From a checkpoint of a small contrastive image-text model.
Model: 18.1M parameters, encoder arch convnext_v2, encoder norm layernorm, encoder activation gelu, encoder depths [2, 5, 5], encoder widths [64, 128, 256], text encoder layers 6, text encoder norm layernorm, text encoder activation relu.
Training: 12100 steps, batches of 256.
Data: trained on photos with spoken descriptions (Open Images, Localized Narratives), 101725 training examples, 30.5 epochs.
Rows from block 7 of the image encoder of a small contrastive image-text model, named by matrix and row number. Rows with one number belong to one neuron. Each number is 500 + 25 x the weight over its row's rms, rounded and kept within 0 to 999. All counts start at 0. Numbers have three digits each.
After each neuron's rows are labels from the 100 images, of 14848, where the neuron reaches its highest value: "colour at peak" is the nearest of a few named colours to the mean colour under the peak. Only what is clearly more common there than usual is listed. The data: photos with spoken descriptions (Open Images, Localized Narratives). In brackets: how many of the 100, against the usual share in percent.
# fc1: MLP up (encoder.blocks.7.mlp.fc1.weight, 512x256), inputs 74-110
# fc2: MLP down (encoder.blocks.7.mlp.fc2.weight, 256x512, transposed), outputs 74-110

fc1.154:493523511535488483481542504526450497519509524468508510494484534513532482521495474474475482488436457511513537496
fc2.154:467492492469488493512514492484462488473494473535526508462506474534528482493536505461473504514468517468489544520
colour at peak: black (29 vs 10.5)

fc1.300:558506511487507460513448482469476525455493468513518470510537511497469439501516528535508462463538484513535454519
fc2.300:495496509480472550540550494504467475521472517534489468509510469452499559491558513557520504488497496506511515547
colour at peak: pink (27 vs 8.3)

fc1.294:522452475519553490520489470555465496491552512439508473485494516476486482468489540477511496520509522510498511519
fc2.294:550530475520505487499488474507496515511498479423474466480460496528512484525496531523438542510445473520529513471
colour at peak: white (27 vs 4.4)

fc1.492:504483497494497483516518492487480505485530468544498484508509511459507518488457510507478537537469459504497470460
fc2.492:475459533496492511474483481530485510498518531502503544482481504486496496523503478483513553555526496529501516468
colour at peak: black (47 vs 10.5)

fc1.37:518530487518515508493498491523504499473532497493481513474511488518501488506481446501470500468502491509546520481
fc2.37:502509484515486525493514476515490531511493497504489484515494546501483514471528483509471468533492516494496511502
colour at peak: brown (63 vs 33.6)

fc1.106:535503525472528503507450491467438532502508507471499505511509552524465531506493581552494501489523545489493494525
fc2.106:471456500493504467477487512522529479500494533497453486522521484500514484481500483509516458476514489449514486530
colour at peak: pink (25 vs 8.3)

fc1.434:496495516479477493488519547502520505460498532516470515479468448473497490522502495504531491539508499500477452508
fc2.434:487458476475507494493493503486545484539491483523470479528490465472512544519496510475518512497498464509522477511
colour at peak: pink (25 vs 8.3)

fc1.166:513511509485510515515498535489457505537471519532497482499516507501507513463494516505532453517438477560528509466
fc2.166:527484504496484516497509542491489460488533508500479500485511488459508485515562494503462533490501491540444490501
colour at peak: pink (29 vs 8.3)

fc1.254:528501466515529468503485539488504491526536433508509498550480494491478514449514512536488498489474482537489499546
fc2.254:539519511540473520531505509496504505501525509511539525518513512478486502497466486473505510513495493472482478531
colour at peak: black (28 vs 10.5)

fc1.383:501462508477487499472507514515502521529479463465499465459481446473493510510484504498520522508549488478512459503
fc2.383:524517494490536504522488504523509436472475490514499499538453509462498487461488467512500489465486551505496456484
colour at peak: white (30 vs 4.4)

fc1.209:567505498494511507452508481521493533570445534457496485558495458500482502504464575479479493458488526483476477504
fc2.209:463549551485519518566480508489475491463457491526494530483501534482501504487483521492492482537519521496496524513
colour at peak: grey (70 vs 40)

fc1.367:501499491534468502469580519572499475462467500477503485510524498454497488474494434522537493485507480490495512462
fc2.367:501504523485478470499518510481518530499477510498506469509453494503493490491460479476510491469481516399512516474
colour at peak: brown (60 vs 33.6)

fc1.314:494485504517502543496526474483496432516535520422515480460489529506490515508462507517505517515537484479509505510
fc2.314:530514504500499500501515473470503497486468443484504504515504515487508485521548486487552538513486503526499466485
colour at peak: pink (27 vs 8.3)

fc1.429:511491500482478461499445496543518506498505498480528478466520514507490521485522481527484498503522512534491478529
fc2.429:502504477507480503507519523495500452463496488480504503509484483483507493515532489515538473489491501531472515475
colour at peak: grey (76 vs 40)

fc1.476:492472480503532506564490466489472499497508464506495514468499509533460491515494474514492497476522500485520531500
fc2.476:502444509504499543453558464543511485523480475512516508492532492508499537500507490496558555476481495489495533519
colour at peak: white (40 vs 4.4)

fc1.453:496513445508526494504523542497510527500521450465512473506468503502483465518505491530532514496497453493533505500
fc2.453:443512431474498496456500504496525518540444520450522503517497482500511488537523548507509534519516517491500510515
colour at peak: grey (70 vs 40)

fc1.297:484514508520574486528470546485512488512475483512509467532526517508481449479452542486477501513484461512516512474
fc2.297:463523520554497498528482526486472533493533520472482517466486507509483489517516507490506496512523528484481479482
colour at peak: white (31 vs 4.4)

fc1.33:535523531490457529490502502457490502518505512474527522527512501481471467493490531517476498515501523568458457516
fc2.33:498486479537513444534489503509524493474534493481504447489489533466495498457492488482523517482505561516511511502
colour at peak: white (36 vs 4.4)

fc1.505:524503498502526486439468491500498494506454498492488468533529512502489473518524512501499472486498494525497458483
fc2.505:496499485492440517491540493507500506507537509500500495511500483505501501500490469495501446542533488541481478505
colour at peak: pink (32 vs 8.3); white (26 vs 4.4)

fc1.358:510545496481493504462469482495511428504481525503434507514513495473490499505544464498485474507526482497508554458
fc2.358:511501538480536513502538531516453473535460500492505493471504517474502456474531507482471481485492510526453460509
colour at peak: grey (65 vs 40)

fc1.478:521489514493509511480427459473533517468540503497532523489510518560514485499486472505502508496465486543475503467
fc2.478:517488505512535503490555524521517475511519531525553471500524520485484527529503564474479494485491489553531527509
colour at peak: black (27 vs 10.5)

fc1.334:505504505444479495488523490495476486504505531536507479479456447497461491539454475520524542471522534504518513481
fc2.334:505515503487485484492500517505478544510516516506496506475533452527507477439567532494478456464475507503460492476
colour at peak: grey (67 vs 40)

fc1.101:490508484536459506530517486537483483494495463525571501478490492510501514503503500519481465539489491489490515486
fc2.101:467509539518530459520494497511472474503532492434495486510510507510500451515532506514494506460521474509503516527
colour at peak: brown (62 vs 33.6)

fc1.60:561536475516517516480513483462506523466457495493497489455522499504505525526455513513475510495453525512479487478
fc2.60:532509522481498494500506470500504508537520531494484483466553510495497517470469507525494475532532532525506466497
colour at peak: black (47 vs 10.5)

fc1.361:479493539504509456474499520459483493493498511495498514491502500470397538543501484462493508456535485530507539512
fc2.361:485521505506523490559506488517532503518520474490490500467483484493509496464496527504509516454506510501529484494
colour at peak: pink (27 vs 8.3)

fc1.483:565501455479447503484484540532474476519523515482452508526493501481496500512552498476485473531447491501470457524
fc2.483:477481523497494494522490465529528487483531508476473457505513555500516463520464507532474505504500505474467495436
colour at peak: grey (71 vs 40)

fc1.285:521460538486510499485514507544510517489504512481497505521534423458509540494505452508450482481482499479496518473
fc2.285:477521475438512471466481500523531492540502503456483479478456545506517472468508505532470484520480475504517497491
colour at peak: black (34 vs 10.5)

fc1.61:493495514521460458515499500468515533541479489509471470498491521461538490487518485518486482477505528505461532514
fc2.61:538507492465518494474519499503535492480493457470476493473521516515476543462513509494522527551527524491492497488
colour at peak: black (74 vs 10.5)

fc1.413:515468475464540502461552487479491488471487503466520508495487467481507489473490528484476515482502538470541442513
fc2.413:496502519513497517497457505531476491512489532532486500450473483504504499538483529514502530542527433508541498546
colour at peak: white (37 vs 4.4)

fc1.102:497470497486492523497474500535521483498519500527509480516499534498518469503509471484471498528516483520495528534
fc2.102:498480483529507533544520547555497476477493469487546485484506464502505509501509461489580477529508512479540509465
colour at peak: pink (30 vs 8.3)

fc1.280:512496476509489522502474445485472458557451501497479543515543501458497517490537449514519490475512541453498474495
fc2.280:491509507507483472493455491527527499518508487473482566531496515502487517514496511477561504482492450502483489464
colour at peak: grey (71 vs 40)

fc1.120:460528493519558506500504485507480539505512452485506450555463488493516503501431478509501478513470522509485455501
fc2.120:490549517462514487488521498519459534545531525477521483469477500449508444495457495485489494487491512450500477528
colour at peak: brown (60 vs 33.6)

fc1.419:498520512505493527493497440513498521436527496502544511517498499504497517535480455507505487511413504494471494477
fc2.419:482540539527489499518457483520527504547494540504490470469511488510505513513529479527525462462521503542501514499
colour at peak: black (37 vs 10.5)

fc1.138:497517517498493527471507469557506522471451484511491540523558527518534524485483488497477484464501533503502460542
fc2.138:523503511504501494512478476490488454461491517490496529528506478512508523528520521456487487501510481537503508535
colour at peak: pink (26 vs 8.3)

fc1.316:551475518528481540514525554497493532536498536497504507544518490451498483516504524496537476485471530474494529522
fc2.316:480438462534507508531517538474441542491477501494495534472534468496486532489466470526507514472455530482497452461
colour at peak: grey (65 vs 40)

fc1.374:462478481457507498511458478465496484505502496480526515541501513510526496447492489508503484493505515463494508525
fc2.374:475520498507492518503507519485495498483490498457496511510518504515493518507465553489485505549502490438526490509
colour at peak: pink (35 vs 8.3)

fc1.504:541494495492464488500474483498531540547488474458464498469515462477496533460516507503502482520484497507454507538
fc2.504:541510504451521525500520474524503558508518509513486499526465533512502490498477521523500469489522500486498559479
colour at peak: white (27 vs 4.4)