Rows from block 5 of the image encoder of a small contrastive image-text model, named by matrix and row number. Rows with one number belong to one neuron. Each number is 128 + 24 x the weight over its row's rms, rounded and kept within 0 to 255. All counts start at 0. Numbers have three digits each. After the name is the row's rms in percent of the matrix's.
Before each neuron's rows are labels from the 100 images, of 14848, where the neuron reaches its highest value: "colour at peak" is the nearest of a few named colours to the mean colour under the peak. Only what is clearly more common there than usual is listed. The data: photos with spoken descriptions (Open Images, Localized Narratives).
# fc1: MLP up (encoder.blocks.5.mlp.fc1.weight, 256x128), inputs 0-127
# fc2: MLP down (encoder.blocks.5.mlp.fc2.weight, 128x256, transposed), outputs 0-127

colour at peak: grey
fc1.196 102:176116101139108159107089114112108129096099118164150128154143137141139150097126122142096135148111119147115118109130145154152115141127127101124123150116149143173115152156140139114080056094141129107146109145105135114095133116126122104160132173141116114122099139090109100111122124137156128100170154152143177184144166136106103098100132138095165119155127135132120076114125137120088113124198
fc2.196 101:121138189142160110156104148119142118151136099169123150087146129119133148110167176150123125130127140141120136141123110163109128134138127150128116127129152098140092156115151099166148117077082128163128118154140147102107157102125098102094125126155163182117140095121105136108166062091140186176125120135134126157135126118147132119124133145168152119129124163124137154088143137158128103176137

colour at peak: black
fc1.217 106:084126079151100167154142106118124111095138112190154139127137144143144095164122139123132138137153112114119132139136138098108093166129118078122126110144112089150121147133130140099121131152113239136130128135135151169114149135198100077115134103159144137128146123137119107105130127119114117121151127121135106114121115088115150153104132125111108150142158124144106140133137148125154141194143
fc2.217 098:156139178110115147123155121131103116101129131144152165118121131171159094095116110126094137163152109139122163081142120143126106168118168107080131157130152108157149127114105120121100155120142101119141125121107136131118150129168142095128090139132065116130161136150127105137101143080151084129138086101098120190163142158114121114149087121155111156123172126128121138146160123114119153174142

colour at peak: black
fc1.100 098:151106124154141138133140110080121104130144116122166153065112139072108124105139152116175187131079167162139144115131152113145182082140138116143174154111157152102158139115131106085103127127100135103138132080157156104099097102128090108124146133125141163095154140142175144108138123120118121147109148094121126127134110144137118129130141115149128121139143109143116140096108122152128175081136
fc2.100 086:106118116141132115129106134139104183098070100148142129111147117082128109145137151104146128126115096114132114141159163115149106132177169112134118151107107113147131142161094160170143124113095140145150117138083147150167147129131122135118157146130117186099132117154121148112127149138117132200134126145112169094129158123146108159130124155101131136088149142172158141164110138150104193143146

colour at peak: grey
fc1.168 101:138146162114107165143124116144134140120087145116142110133088163183122143112060091091149104130124118136145136132151170123133123143116119108142125151115119164095116131162120174163146112112140158159129128138150159188126136104130099091148161107089147099118163099135138140155119099173110147121121140112157101128093140133137142170137168115142133092119113103172100128107107101120135187122133
fc2.168 101:129112147096136103186137115113132131115132131147153058110083140160139150109122109143108146115115111118107165149083120119167117102115114106099125135134131145118144138144112130133111110135153132142145223116112148102138130118125132097161097063097117124099165159132118108114147095090140153118133140148087143155125116116169111128125134071098136129168126117112122160122089123118154130091133

colour at peak: pink
fc1.178 088:099131128118149139118084081113137129109129180153140129092099140168110119095062105111129122107158144159142119086169101133141122131100160079127112107138157081129142100168132139160083101082125109121108146125133144161125122131128106141154098165143144115109156109121132112128105081114119129129125097192123139092122126143144123127099176089110118128138107096096145140135129151123165121133144
fc2.178 091:090128157113146168147094110155153138110110137100162086109143127139119093101137097117176102149154138108146147124143159153168160107157080145093162102131164134105143153127126152113118114101135121121140108133145137145143172084132101100109141113128121153127121135111074141122124138103115199129111117116122107174134133097117145124142158095142100103130148095168125115115075141116140179112107

colour at peak: brown
fc1.192 109:096106133107136155076140140126130138114098117165155140103161108134139133114115090131118155123119119156116099176101170114124135110087121078116124116114138100115107123152165071148121129107133148130147102094133133085122132161079135160144172142094099122126152124151172107151122171146117078108129118157087148120125125188121117146119096109133183151126102134143129158140118135144132134173143
fc2.192 107:164126143122077142141152136158140083105148148096116093102109101130115106118129128118127116119139123117146155130106112107162115115152114135103124185134096116164089171102172102123126141092137102098124119061160116142107128135153170160159185114146104164099128107183135119108161147091130178114099109122151104107152121095134102105131103130146123139105173121127135135120151116114155122115134

colour at peak: black
fc1.85 088:124108138118122166126138171129120145114130137114179134108155107148107152146104198119180139155154126132114125145136144151135138099095107136128123130133165130117122117150147162062148105109093140108114151117122113099124129160115130163118145127069140126124117110158115108129147127182105124101119121112145137124121098130153129108083106148145129088122088062138107207145133116146140166127103
fc2.85 080:116124134137122135134144165086139163094149148163136120111133121110151131109128157117146119103176078092164123136129126124126148137192138130152166180095150130127133119193130166141126086129148125143125122139142144137135169110114163118145097158132113125102062117134137157118134138150115119129118121152091164109140171095142128095087083174114155089115137136133104136139077131109145138129143

colour at peak: black
fc1.231 095:144149121149156148130115128072143132136135113178168153130147109136128146147151151119148108098088098164146111150142090113129157088108117168128138110124175138096147122142161112095140134096101116137161138139142080043133098096067120138088149141131115087120155139139159108139120110110126108152133181158140087091146104115131144141115134124121148139125143133134141135135148139121131153170114
fc2.231 102:134128183142134131136143181138118170145152140130129134090157130113118118114120127147148129124098137157164202139180101166145143147113156114134138158151133106151129113141154152158127137111131117095124131133091163128146123133112162113133091129137121108157104102123140135122149125132099102143112163131136142139130100113129162125143114149148164119095156183169106108177090089096128109171193

colour at peak: grey
fc1.238 091:129183134105111135121132128133136134150174125109117084137106096114110137153131079105079173112099160107114137139141122130113142138130125116102137149133105128075129156119142121146108142115135120154120083120073152128128167153134113116151147053110109122136095204101108129124149100133133130099151121131142147137133196129080107119105135138153128137124127160124160136105146145134150071122116
fc2.238 089:152095114165136148128119143137119125157082153141154147136156134100160132143097128141136161084138104128105127100121123102152156137163067115119135126114132101132103088161138135075122120120157149136142128127110137155079144131134146112108162198143135086163165107156110123131081129134119154163086163136132115143161068138126111147119100123106149130147084146135153145100094141139106111108145

colour at peak: brown
fc1.103 106:115168089130097106112118140107124119108139126131224142134164116162105148159118131106146181139119133164099130131118128129106129093143109116143147119140144117107087146156130104111077089104070122107142128133137111152137132116149146125128135170133154115156107185075136131131162123142126131083147125124148109162158133096119132135136151126151108106129169138143144180085119102127109128142096
fc2.103 117:140132089157102129158160159134114095127103114142177137129114135158134096080152184154113151127106117109098122142106197127117166169116137117126122096139160125109059113139115076099148137117082145169146140115131114119139076141118141129064143159107113133119120132140120138172109128090124094122141135126141138124141172138116162121142137162112141169139106127146136120142154109142109124125127

colour at peak: black
fc1.179 099:118120099095154147103145129106113098113117131096171114137112151120192153155133118111117157131153137159096116157124087131115093122104110142158142109139125141146123131148114139148092145109140141172103117131155117098162118124102136128144125112158117140122070093140132149108143114138134123073105120139160113104081119166110086124117122111167104123181141200173125162146159144112097104112134
fc2.179 091:138045104137147111104128118087140080132146140117135179158128151100114102107119141136116124122120088158125126122111142109116122130140108115104123096108157154081184142146170156143108147157110121086120130115122118132153129174199146142150139164103149155114109081097111103135119148152120120144100116132131144145117128104082153119118132177111131150111123116093106141084158130132146122126102

colour at peak: black
fc1.34 093:144117125086132081149160117136117093089108118131174119109197121121118113144081123074140150089156103133127132105151134112142141151135153111109149144111112115123173135169164105141101166146070102166106119114118144126178111149170170148123125152145159134122151153114085127108124167121137168140131074134162138129137110113143129158129131133126093129151112130137152146126116106148093143148124
fc2.34 082:142133121136166146151141128137136084165135126118125054129105117102124127123167116133094115104123097131114114134105105112195132152149141154177136145153136136086159090126107147144115114152109076108103124131125139129149084129119121123091146115129092158175116152095128101147151173140146179122133121137128093127091120105176136127109122107152147122152163116168136155167143100115128143096149

colour at peak: white; pink
fc1.149 089:136140142124103071146115111197129121157116132133115111125127109077130135129172158113116131129108141128083128095146115110130179155144112146101163115125100145141132131133096139148142101134166145126122132150135142110133114139134127148107133084116075099176126140107127118103181148142110116154069095118101139111129149109141146109112142137119158118101098086130091132165157172071174128127127
fc2.149 100:117150097113130104108153124137150129148100108091151118156095126147139135098150117138148103081137100130102124128100118142178105133127084113141142128116121140143070136163154079171165157126107121191153139090163145164088098146100118108125114130140140114108099119159152109131086132120126139082115120115132163155158109150149163117103124130171101097102133153127108110141129099114097174118106

colour at peak: black
fc1.25 097:131186150144157123118096110159111110160132132133149125112117108141145135163109132114105164182123136116096152112122141120131136146127146135105132117137131143114097111087179094106053147112097106145112138113133095096138131138117127118125135137099122132143087086118158128110158125147163122171134142104140118135155125083122174127070174073152116135159127175163161150107161127121114117121145
fc2.25 102:124154112173110120136126193125137122120095139120152111097174154092123129128130137116149126141103064127165152160139139094135102163137068141180167128102094124085107131150140137121113092169154144117182093124092126113156110135125113099109074145146103136115160120095137134110134105146139115146169151110135142131132132143107134142151118120122120133143109101168128127129180135116120127137175

colour at peak: white
fc1.50 097:151108165187129118137131101155128114143139135095138130127104153143102188128142139129118098154119132142109147127146126115125128108129149160112113153132092160110101133165091061145146114083101196132130150165158120112168122140150119120109153134111174161096112124139102137133124145137119128147126112091163114158124155153142126117146109145116107132104090110118108120144161185137123131068087
fc2.50 119:116114099033159073140148096114173099086153113107100114134139116118119165134129154141155150125128153131111129112076092142122147107122103156112092096141117153107107114158103115097154117115135114126137119102098121130150112147147125138180150121129136142107135107136106132089129117124122140101141126135113141149070092145146163160139136112104109120152125151096082131069137112131110125105098

colour at peak: black
fc1.9 093:141115099101112107166125096148126130113152140131104145139156141141124080156130153166120128118147106128112078113149139113115145138165125155123153133123122090117124162131131122105124124124094131178121116103089143180116152135104141114113113143175112112084111162151144088146143133111080136173156095108142115172134129109057130146159133181084125097098138125107156109106139135158150161152140
fc2.9 098:138098094142126123111145122100129132141134152115169138140103172131132145137161150131112138088106173142111142191171120126115160177143114135103101093120141106088114141135144100124128154124147142085105124110171114151125147156129142115123080178124156085162161123120119154162095176152105150198127083129140096132128131096102121127164142155134133112096111143116115121128132132143121103158118

colour at peak: black
fc1.170 100:145087089110110085123128118068158137110158124123140106159170133103163123127145129121145117135115103139095057182128148155090117146136125174143060116123099125145154108173165133110145113125113154138148134124101123125113133089146154148090161119114138099138138126107192135151114142130132122124141122123127179151142097164144110130173110140154134110137133121098101118135121111130130168145110
fc2.170 099:130131082124125123113155139102113088131081073130142159126152151137154119105147152077155152148150128121130122111133156102140136131123173116093158148084142116103097160082129121093108158123164141092097125102125142118113153102114122127131159113168127082090112070141152104163096109120111133148158120136144117100184142124115087154133156156166103108138100124157119128103134113153131134137133

colour at peak: white
fc1.225 103:143176148148174117093166145140126101133132144120088127103157123087145088111166135127144148150150151111133098089088128135160101182129165111092115140135092149121144136153133132138128140118112124128103133123129144111154149175128143119167105124127124115148109115156085125078091081120124123126120157071159140112118116187137122089111132138119176132091123111145120160156145129101164152121117
fc2.225 095:141126139128170160147121156115074120132109127180110118162135158129119110086157145134116112110097109150096190120123148181104128129091146062159158130154151109114143113124176112126094171129129108137128115119145137155084095175155165130150089137134124143154117115121127115167133152112122123111105117156108140135131147089158149128122094151133156121138108124109146121097100178150107125143107

colour at peak: white
fc1.182 108:131130143159084130136097101139142153121137159171133154148133106127146117120116143125095166131158106168094118091153154151136144146120130144112129113132134077153088081081124129102106111156083164109148171146140141144165110142114148105117113146130090158166130139089129124112169125120070100122111094135131135142163104107116097132147155120092137151103153148177132129130153103086123100151107
fc2.182 116:129144158149132133160129178138161129130146128131137146122095112130137126091109080117149163142099125132155164147140141099075152110165128131113098140145143156123125110153151171075117137160134128147076124115118153166107160134114151148152122126101123141106161122129113121181112168139125084182112097109122131135131119103132145082144106093145130153096110098107107122174159150108134157179146

colour at peak: black
fc1.122 107:103108164117146100145127098104099086095091112106148118087141123143131128124112063123110113088084125118137144175167142071161158096159136135106104146147131124140118147091151157124124117088136108127079123123130114134185128136127135115096124156121158104120156162133160148118111134149145095147084151144133107112159175092143141092135146098135142130182155130140130124129137135105137146145111
fc2.122 103:113181130144092125100128132144107146157197122161107132085178114116104109109122125121129153142125095136122116072125146124155126087119133152084137144144124081122149109108159125130091108102133120136150085147110134075129156078119108125125132107150148147142130137119160118145155168123128077136123169171112091150125143136129155133106130133115161113133113110140149113188130144155102132085145

colour at peak: white
fc1.142 109:132151147118138113126179087123104078135146133105127105137087162195123106161135148126149132123149123077101144142103108087099089133147149100093110156152135091108139124097103093102126153107140176138151163172141115111129127131119170147152118088117109140131128156137140086135123095114133108134142110141149122157126105172114161132091116173131121102116138087101126151099169119121131138106139
fc2.142 099:155117171127122138144112160166139105118131108151132100125098119105091140126104132132142100165084148113103092136120148113149128131131138153158102145106129117124173073145131119097111147094138128121111134123076126112122096114105122103106134166116072112111143143170134125132108099122122110154140136149137110097133122116165078148146130145138191106180116131095085145084098125173184121121118

colour at peak: white
fc1.8 106:089120108149156090160152113161108134148162107132141121107105133127113102138166142119128131118111132135098142112146102103125087157142128153098175135135100121157132138087108143119134121137110157152150133117111146151118135166149114116129166135122146158117127108106145102056140113106104143083085102137133119090182127132105138127148094148082130116122102122141111127142072155131113138203077
fc2.8 115:179154118140119148130124149139132152143141155117152149127127111101129111107145131127138125085133164100096120183122096116126099187115081086142093093146108132135107150105112110122118127126107132174147119092130135134141119124182191152121124086093150082132116105127138159071122107100121126125109099120142155159110130142122146162131125134111115136110128142150130122145146060155127169175130

colour at peak: black
fc1.252 099:114134108142096141151138144116104163148115148097116113121179145103116155102129106129093112157119133137135120194151144125103130134131143143125122131124148137100123114132156111125121131146094108154136118176078121094163119209056125109166161146157121158139161107102107139067149092137126102113099088080147134109113134124109128131154147140101143126132143117137116131124096146120159148121089
fc2.252 096:127126141151091162151126132142124190108105098125114145133126110129108106108133111122150111150069153143110106137143131113142091170153119061157133112158094127142136146085120155146153120125144108185107114140199097133151105144114116104132116130144133121115149107148105152142131144137147132161103135102143123139129143166105089141125122124096145124143102138163123141098140111071152191120084

colour at peak: black
fc1.19 109:114139136105119094123096141118148136141113099125116112127153138131165137133150052158155147106102147103129105199124163140120141114138095126124115188126112116169143128158146114120124092137149123107150141064175169116079101098125129151120099111103128136129110129160143144126148122132117092119117131139176145143216113116137135096119149136124119115137184143132101133143136114143134125125127
fc2.19 092:112107147091127122144095115140090112106141109163106120111133100138115111113143146122093141132155091093133140133133122104143145143178125143112124139121150156128105215078104118130104180132173140161111097127079115151132133119135143139134180151120103135151134177172152142141119111172137171119081135142131165130162120141074134121139116123124148156150143113121104114127134109132113178139121

colour at peak: brown
fc1.11 105:116124125120149114086137142167123133137102156139140137143142143119127144110098125158121132053100119122121140126146098164142139125122103129149097101116111105117139157144113155132132157066143120130179139030152104188141142123190165144119138138111143092100105131133137137123143131146136133108135140099151125086108116133140125094184146137130097145146116171152152121134104131133103126099116
fc2.11 097:126132102107147136110111120136187145107111075124112113124150102165112125177119114163114132181128147098103119157106131098104133100124102112117088136140104132169179125109119083116151175144133091102117094083139101124156146117103137121100117093138146127085142136107120105095136122124117137131112103103102123120113143169116083083147079105118167108112123088119144130136097135152116139164122

colour at peak: brown
fc1.80 102:078087126157100174096146084108126139129128143141140106138090142094100125136123084137135182137131100146098142122103074103114087127095115104124100159135109157112109140137137093138117158115166137123164123108126162154129104090136133136129142169144164106121114131127129150155120135123106164146150166146161122141213148135144142170150118129161134140168119138116141153108105112162139127129124
fc2.80 110:127119092111160139105164093147123124173134125141110131128102148106137104083178141120144139141121126085150107100136122124134123117104113129138097100133187137135133086120119096092146119142126127171131124123129126150140136126121174118074087151171091129137118132131082139111157138096123159104086110134178146105143102123145161155128197106120124058144119133102148120149115153104138138100131

colour at peak: brown
fc1.248 124:189103125108118121091150141159136082160122141116138131119105151112110123138106118115100116085149143140124125155127129108125119105161114108114095170119122114137122149156118158129135167110132069091116161144116112118158111110075092187115169123142151065167120141116115146159138137130133141142125149120138163138181142124100143101109128106180166104089115128090141124125155141114126124089127
fc2.248 110:121126193150103099145115115081137097123139168160092130139122084172132138162133142118125145143125139121102110059161103142164152150106118124137088127156122146131160147112105128129125141100166135131131142100123132115137110094109127134150117126133158100126123102103110141148074108132132155093135106126103116127116119139153128119142122097101103113170167112124174156144203140130141157158179

colour at peak: black
fc1.119 090:098133138124159122186141110111121087102125124099116109137194149133086137145106119092173150108096119166135128182164112145129085110123118172089097130160140160137137120112189093157105168153107131141124088155134118140145119153126137103091120117118117149110133113141191139105138130135140115096123164162122093128152131108134131145133144127109161141121085171131116161130135140132132111136136
fc2.119 086:128104124117120151174119116113091134121144164106080136090190148105129119101120126138152130128096115101176093118172146079108109133130137125118105132113135095105115128079096136144136183128118135125118097165127128139169103135109119117108115142126108155144108108125126166091147117106142123154113156118133138140118125176179143127138157125167171119091098140195156154159111134159110144139121

colour at peak: white; pink
fc1.89 095:133135100120112077128158113141116129164112096109143112139141126140064139125147148110120095141152121150098204148132168112112207144118147119134120134119135138092126149085135127114122154124158168114117147117108148130151148128127136133124155084112110103103133148118134134133163125074104106129069115104161145120121076127125139156112152168151103131087108085129127151119133110159111096131141
fc2.89 109:088113143154117156141118173059130089074075120160114099118139150137111103156132135118144140109113131149112144152127100124149105163132145145114133124124166110075103080132117114098125119144137144147127104103101088108150105116131093135101167136119110104068131114137089124110155115111133153119144152132162117132102135146095145156148142163156119119149166125100067133113164129154126136107109

colour at peak: white
fc1.240 128:118126120078133154188145099103110121127131123132135146115122113141181113125122140146119125144163115114118143120150156137133140132148151149110136152138130138141127131089079134145102143090149110120078151093139149075096206115146217088088130161124125149133156155139144103087144113130121102127121134122100130161087101152131123094141116119119099132138085124105149123141147145137106106110121
fc2.240 115:149123132104124095177075120109110125099151114113152144114137108121056150154128173154122104118151176144126124143137118142165193116118151115116120150121122144199103142158138128136119170124109144131138176124139152112115102145124176147126135091156112103109135165146137111133124158129135136125102175134141152143128110153136141115171142132123185145172156144116101153117126120096147112136158

colour at peak: white
fc1.162 116:051150134148138131118159123123125162129141126146120141086109114118121071136135171134156126208083116103128126191133127124154157130117161147138089130126146117114156112129096193123125137120118213133158117136102121124134120107136088153153147142110145129143112126150138135075143116129105143128119129136132104141161110114133144163113111095123162137099085141145121135115145114137131128148122
fc2.162 095:178157149091126092114163065109138124119121155139132098163100131104140090174161131104116134152158130117109151107148133117133157125115107116109159165128093112161120138149132108117141126163138156130168133141179131154133128147119168168121143122135136094154134180152114125149117164167133125143118060132148102108124127131159100146176112111080158111123119120106125124122152134136148155168106

colour at peak: black
fc1.222 115:137146097111107126134123117100131229115100102140128139140154122103125174138142127135145125162143145121118154158115208133121100101079121176143139083127128113102092110152137137136113072125101147116127129191113138122121140081185149115123108140107136118132124103134146113133138106109137138113129134104172156129117144142132149133146138119136089145177114125134130128132128103124173150107117
fc2.222 095:131109160119150143123101095139125125111109160116149109139131105112106162119126113119136130126143149110113134161136129152149151108129113144127104138152125142091119124147094100133150177153146152127159165123149178104079120104160124170102071106096103143162117126116109166135187081106123143113143136109114066165128147098140162132075109116149080114166135111141160137114115150118167141109149

colour at peak: pink
fc1.160 090:116152100167116107136163118153114151148129128137138103119121169165130159123126095119128123134115126139136140071178157160122142152126125111110125140099122124149129115139125143110121107195136094135080133197107151095161113188119137110115134102129150175142140116116131128078115145144115153150112100112108138150166127085075116140116130143093107129098109124134085154105108128125145129167082
fc2.160 090:123133154070131120094136129121101096141150124143109149158126110112140138114132125114150162149122140124124140182162180088091109152163093105088108078190125116134125147084113114101119142104125122119119113067152107159201101089105162143138139136122135091118151116133110128101130132167153141125099129107139126101127116156073132160096112107130133103147120138153129122100131129107135109132123

colour at peak: black
fc1.21 086:136066156147104138117138116147157119168160105142142137075124137128118138136110123133121162155112143125137143131103112104128103078129173108128124142152102130102145140124146071131101094126145133139121166106091130131121131138152107115120122145107147136130122145132147157150147166125164130191058135150136125106157106150125107092117109056132114155177113092090155085163141126116126116121127
fc2.21 091:111149138145131122102148150102145108161102104108079166124156125086180148152116099127127125123112108149137094096126131191139104123121132130120160133091136140104180110123093141148117093152093119105162139138135121122138115160130078155150111122084081118123112134117123115097183116094128167103141135173114087126154133081104125119115122081111112154143133143147169114158135123132102135102126

colour at peak: black
fc1.190 100:069141145113118107129159099107143157145135131163109131119141105110126152158157113103150160137090137132130117209115094186102141093113128178119114112104124120123132126110133133138092159137106140122106145092157111126057124135117150143150134162141143129129114145103131128127128145136090096130108138135111165142157122136125121107132119126128109166180069133149121110141100116146082142184154
fc2.190 097:099111077107088113117097066095146097102097140138128112092143116120103127116147141139089172152127127103123142128152128106155129140117124093143106113093082126147125123122134124165096125150151108117175109152143139149130126131103154112134093169137112125134147116099168119081124134143097144132139102146124141131162113097139098147193124115182151083109109134144126137118078085103093126137148

colour at peak: white; pink
fc1.41 103:033151133142102111095104116123124100159150133124146127131137150121139153111133174133151102174160145128116152063135078184156141109094147106140118113158161133140072130157097129119142145091144139119123125115136154159092165201112111132133134099120108116120119098117113135121158119126121126118115092143119117161120142104124119094123138122131151129179105140134128146099156125140115120140135
fc2.41 099:138138173135131131112139118108159141134148155129146127107123119142095129138141119101149137165133136092103128129168080074146124074107151144135140127146088130110129149179122122125147135103143156118126148170132125139102143132063081147135137087138103084118116093079135143106143101125119182100098145103121129148129159126111104121091162074112114132157135118187140133086163113120125133132133

colour at peak: black
fc1.244 109:105118131131125131125144118077142112132089137146127090120133131095153126100164128128120133071100119143107091193133176111119094106114159164130103121125124140119162149151137153104147133141093132152199125146106118113137144120129176154128154116130110135115148124145155133113138181121129110096119123144154125106160125135093101155152154135090121135148105148120082157105115138152112151122046
fc2.244 115:141126102135124107167071100109145101137113145091141133147148136148143159103125147116117158117131164104138104178176147116151101148151106077123117158163154108126132181132109138123151161111127141121089145137176064115130145106139099111145136142169123133135115103123123179151140128100126176148156118142106147162134126150080130127112135149150131093121140111182108167144129122095105138117121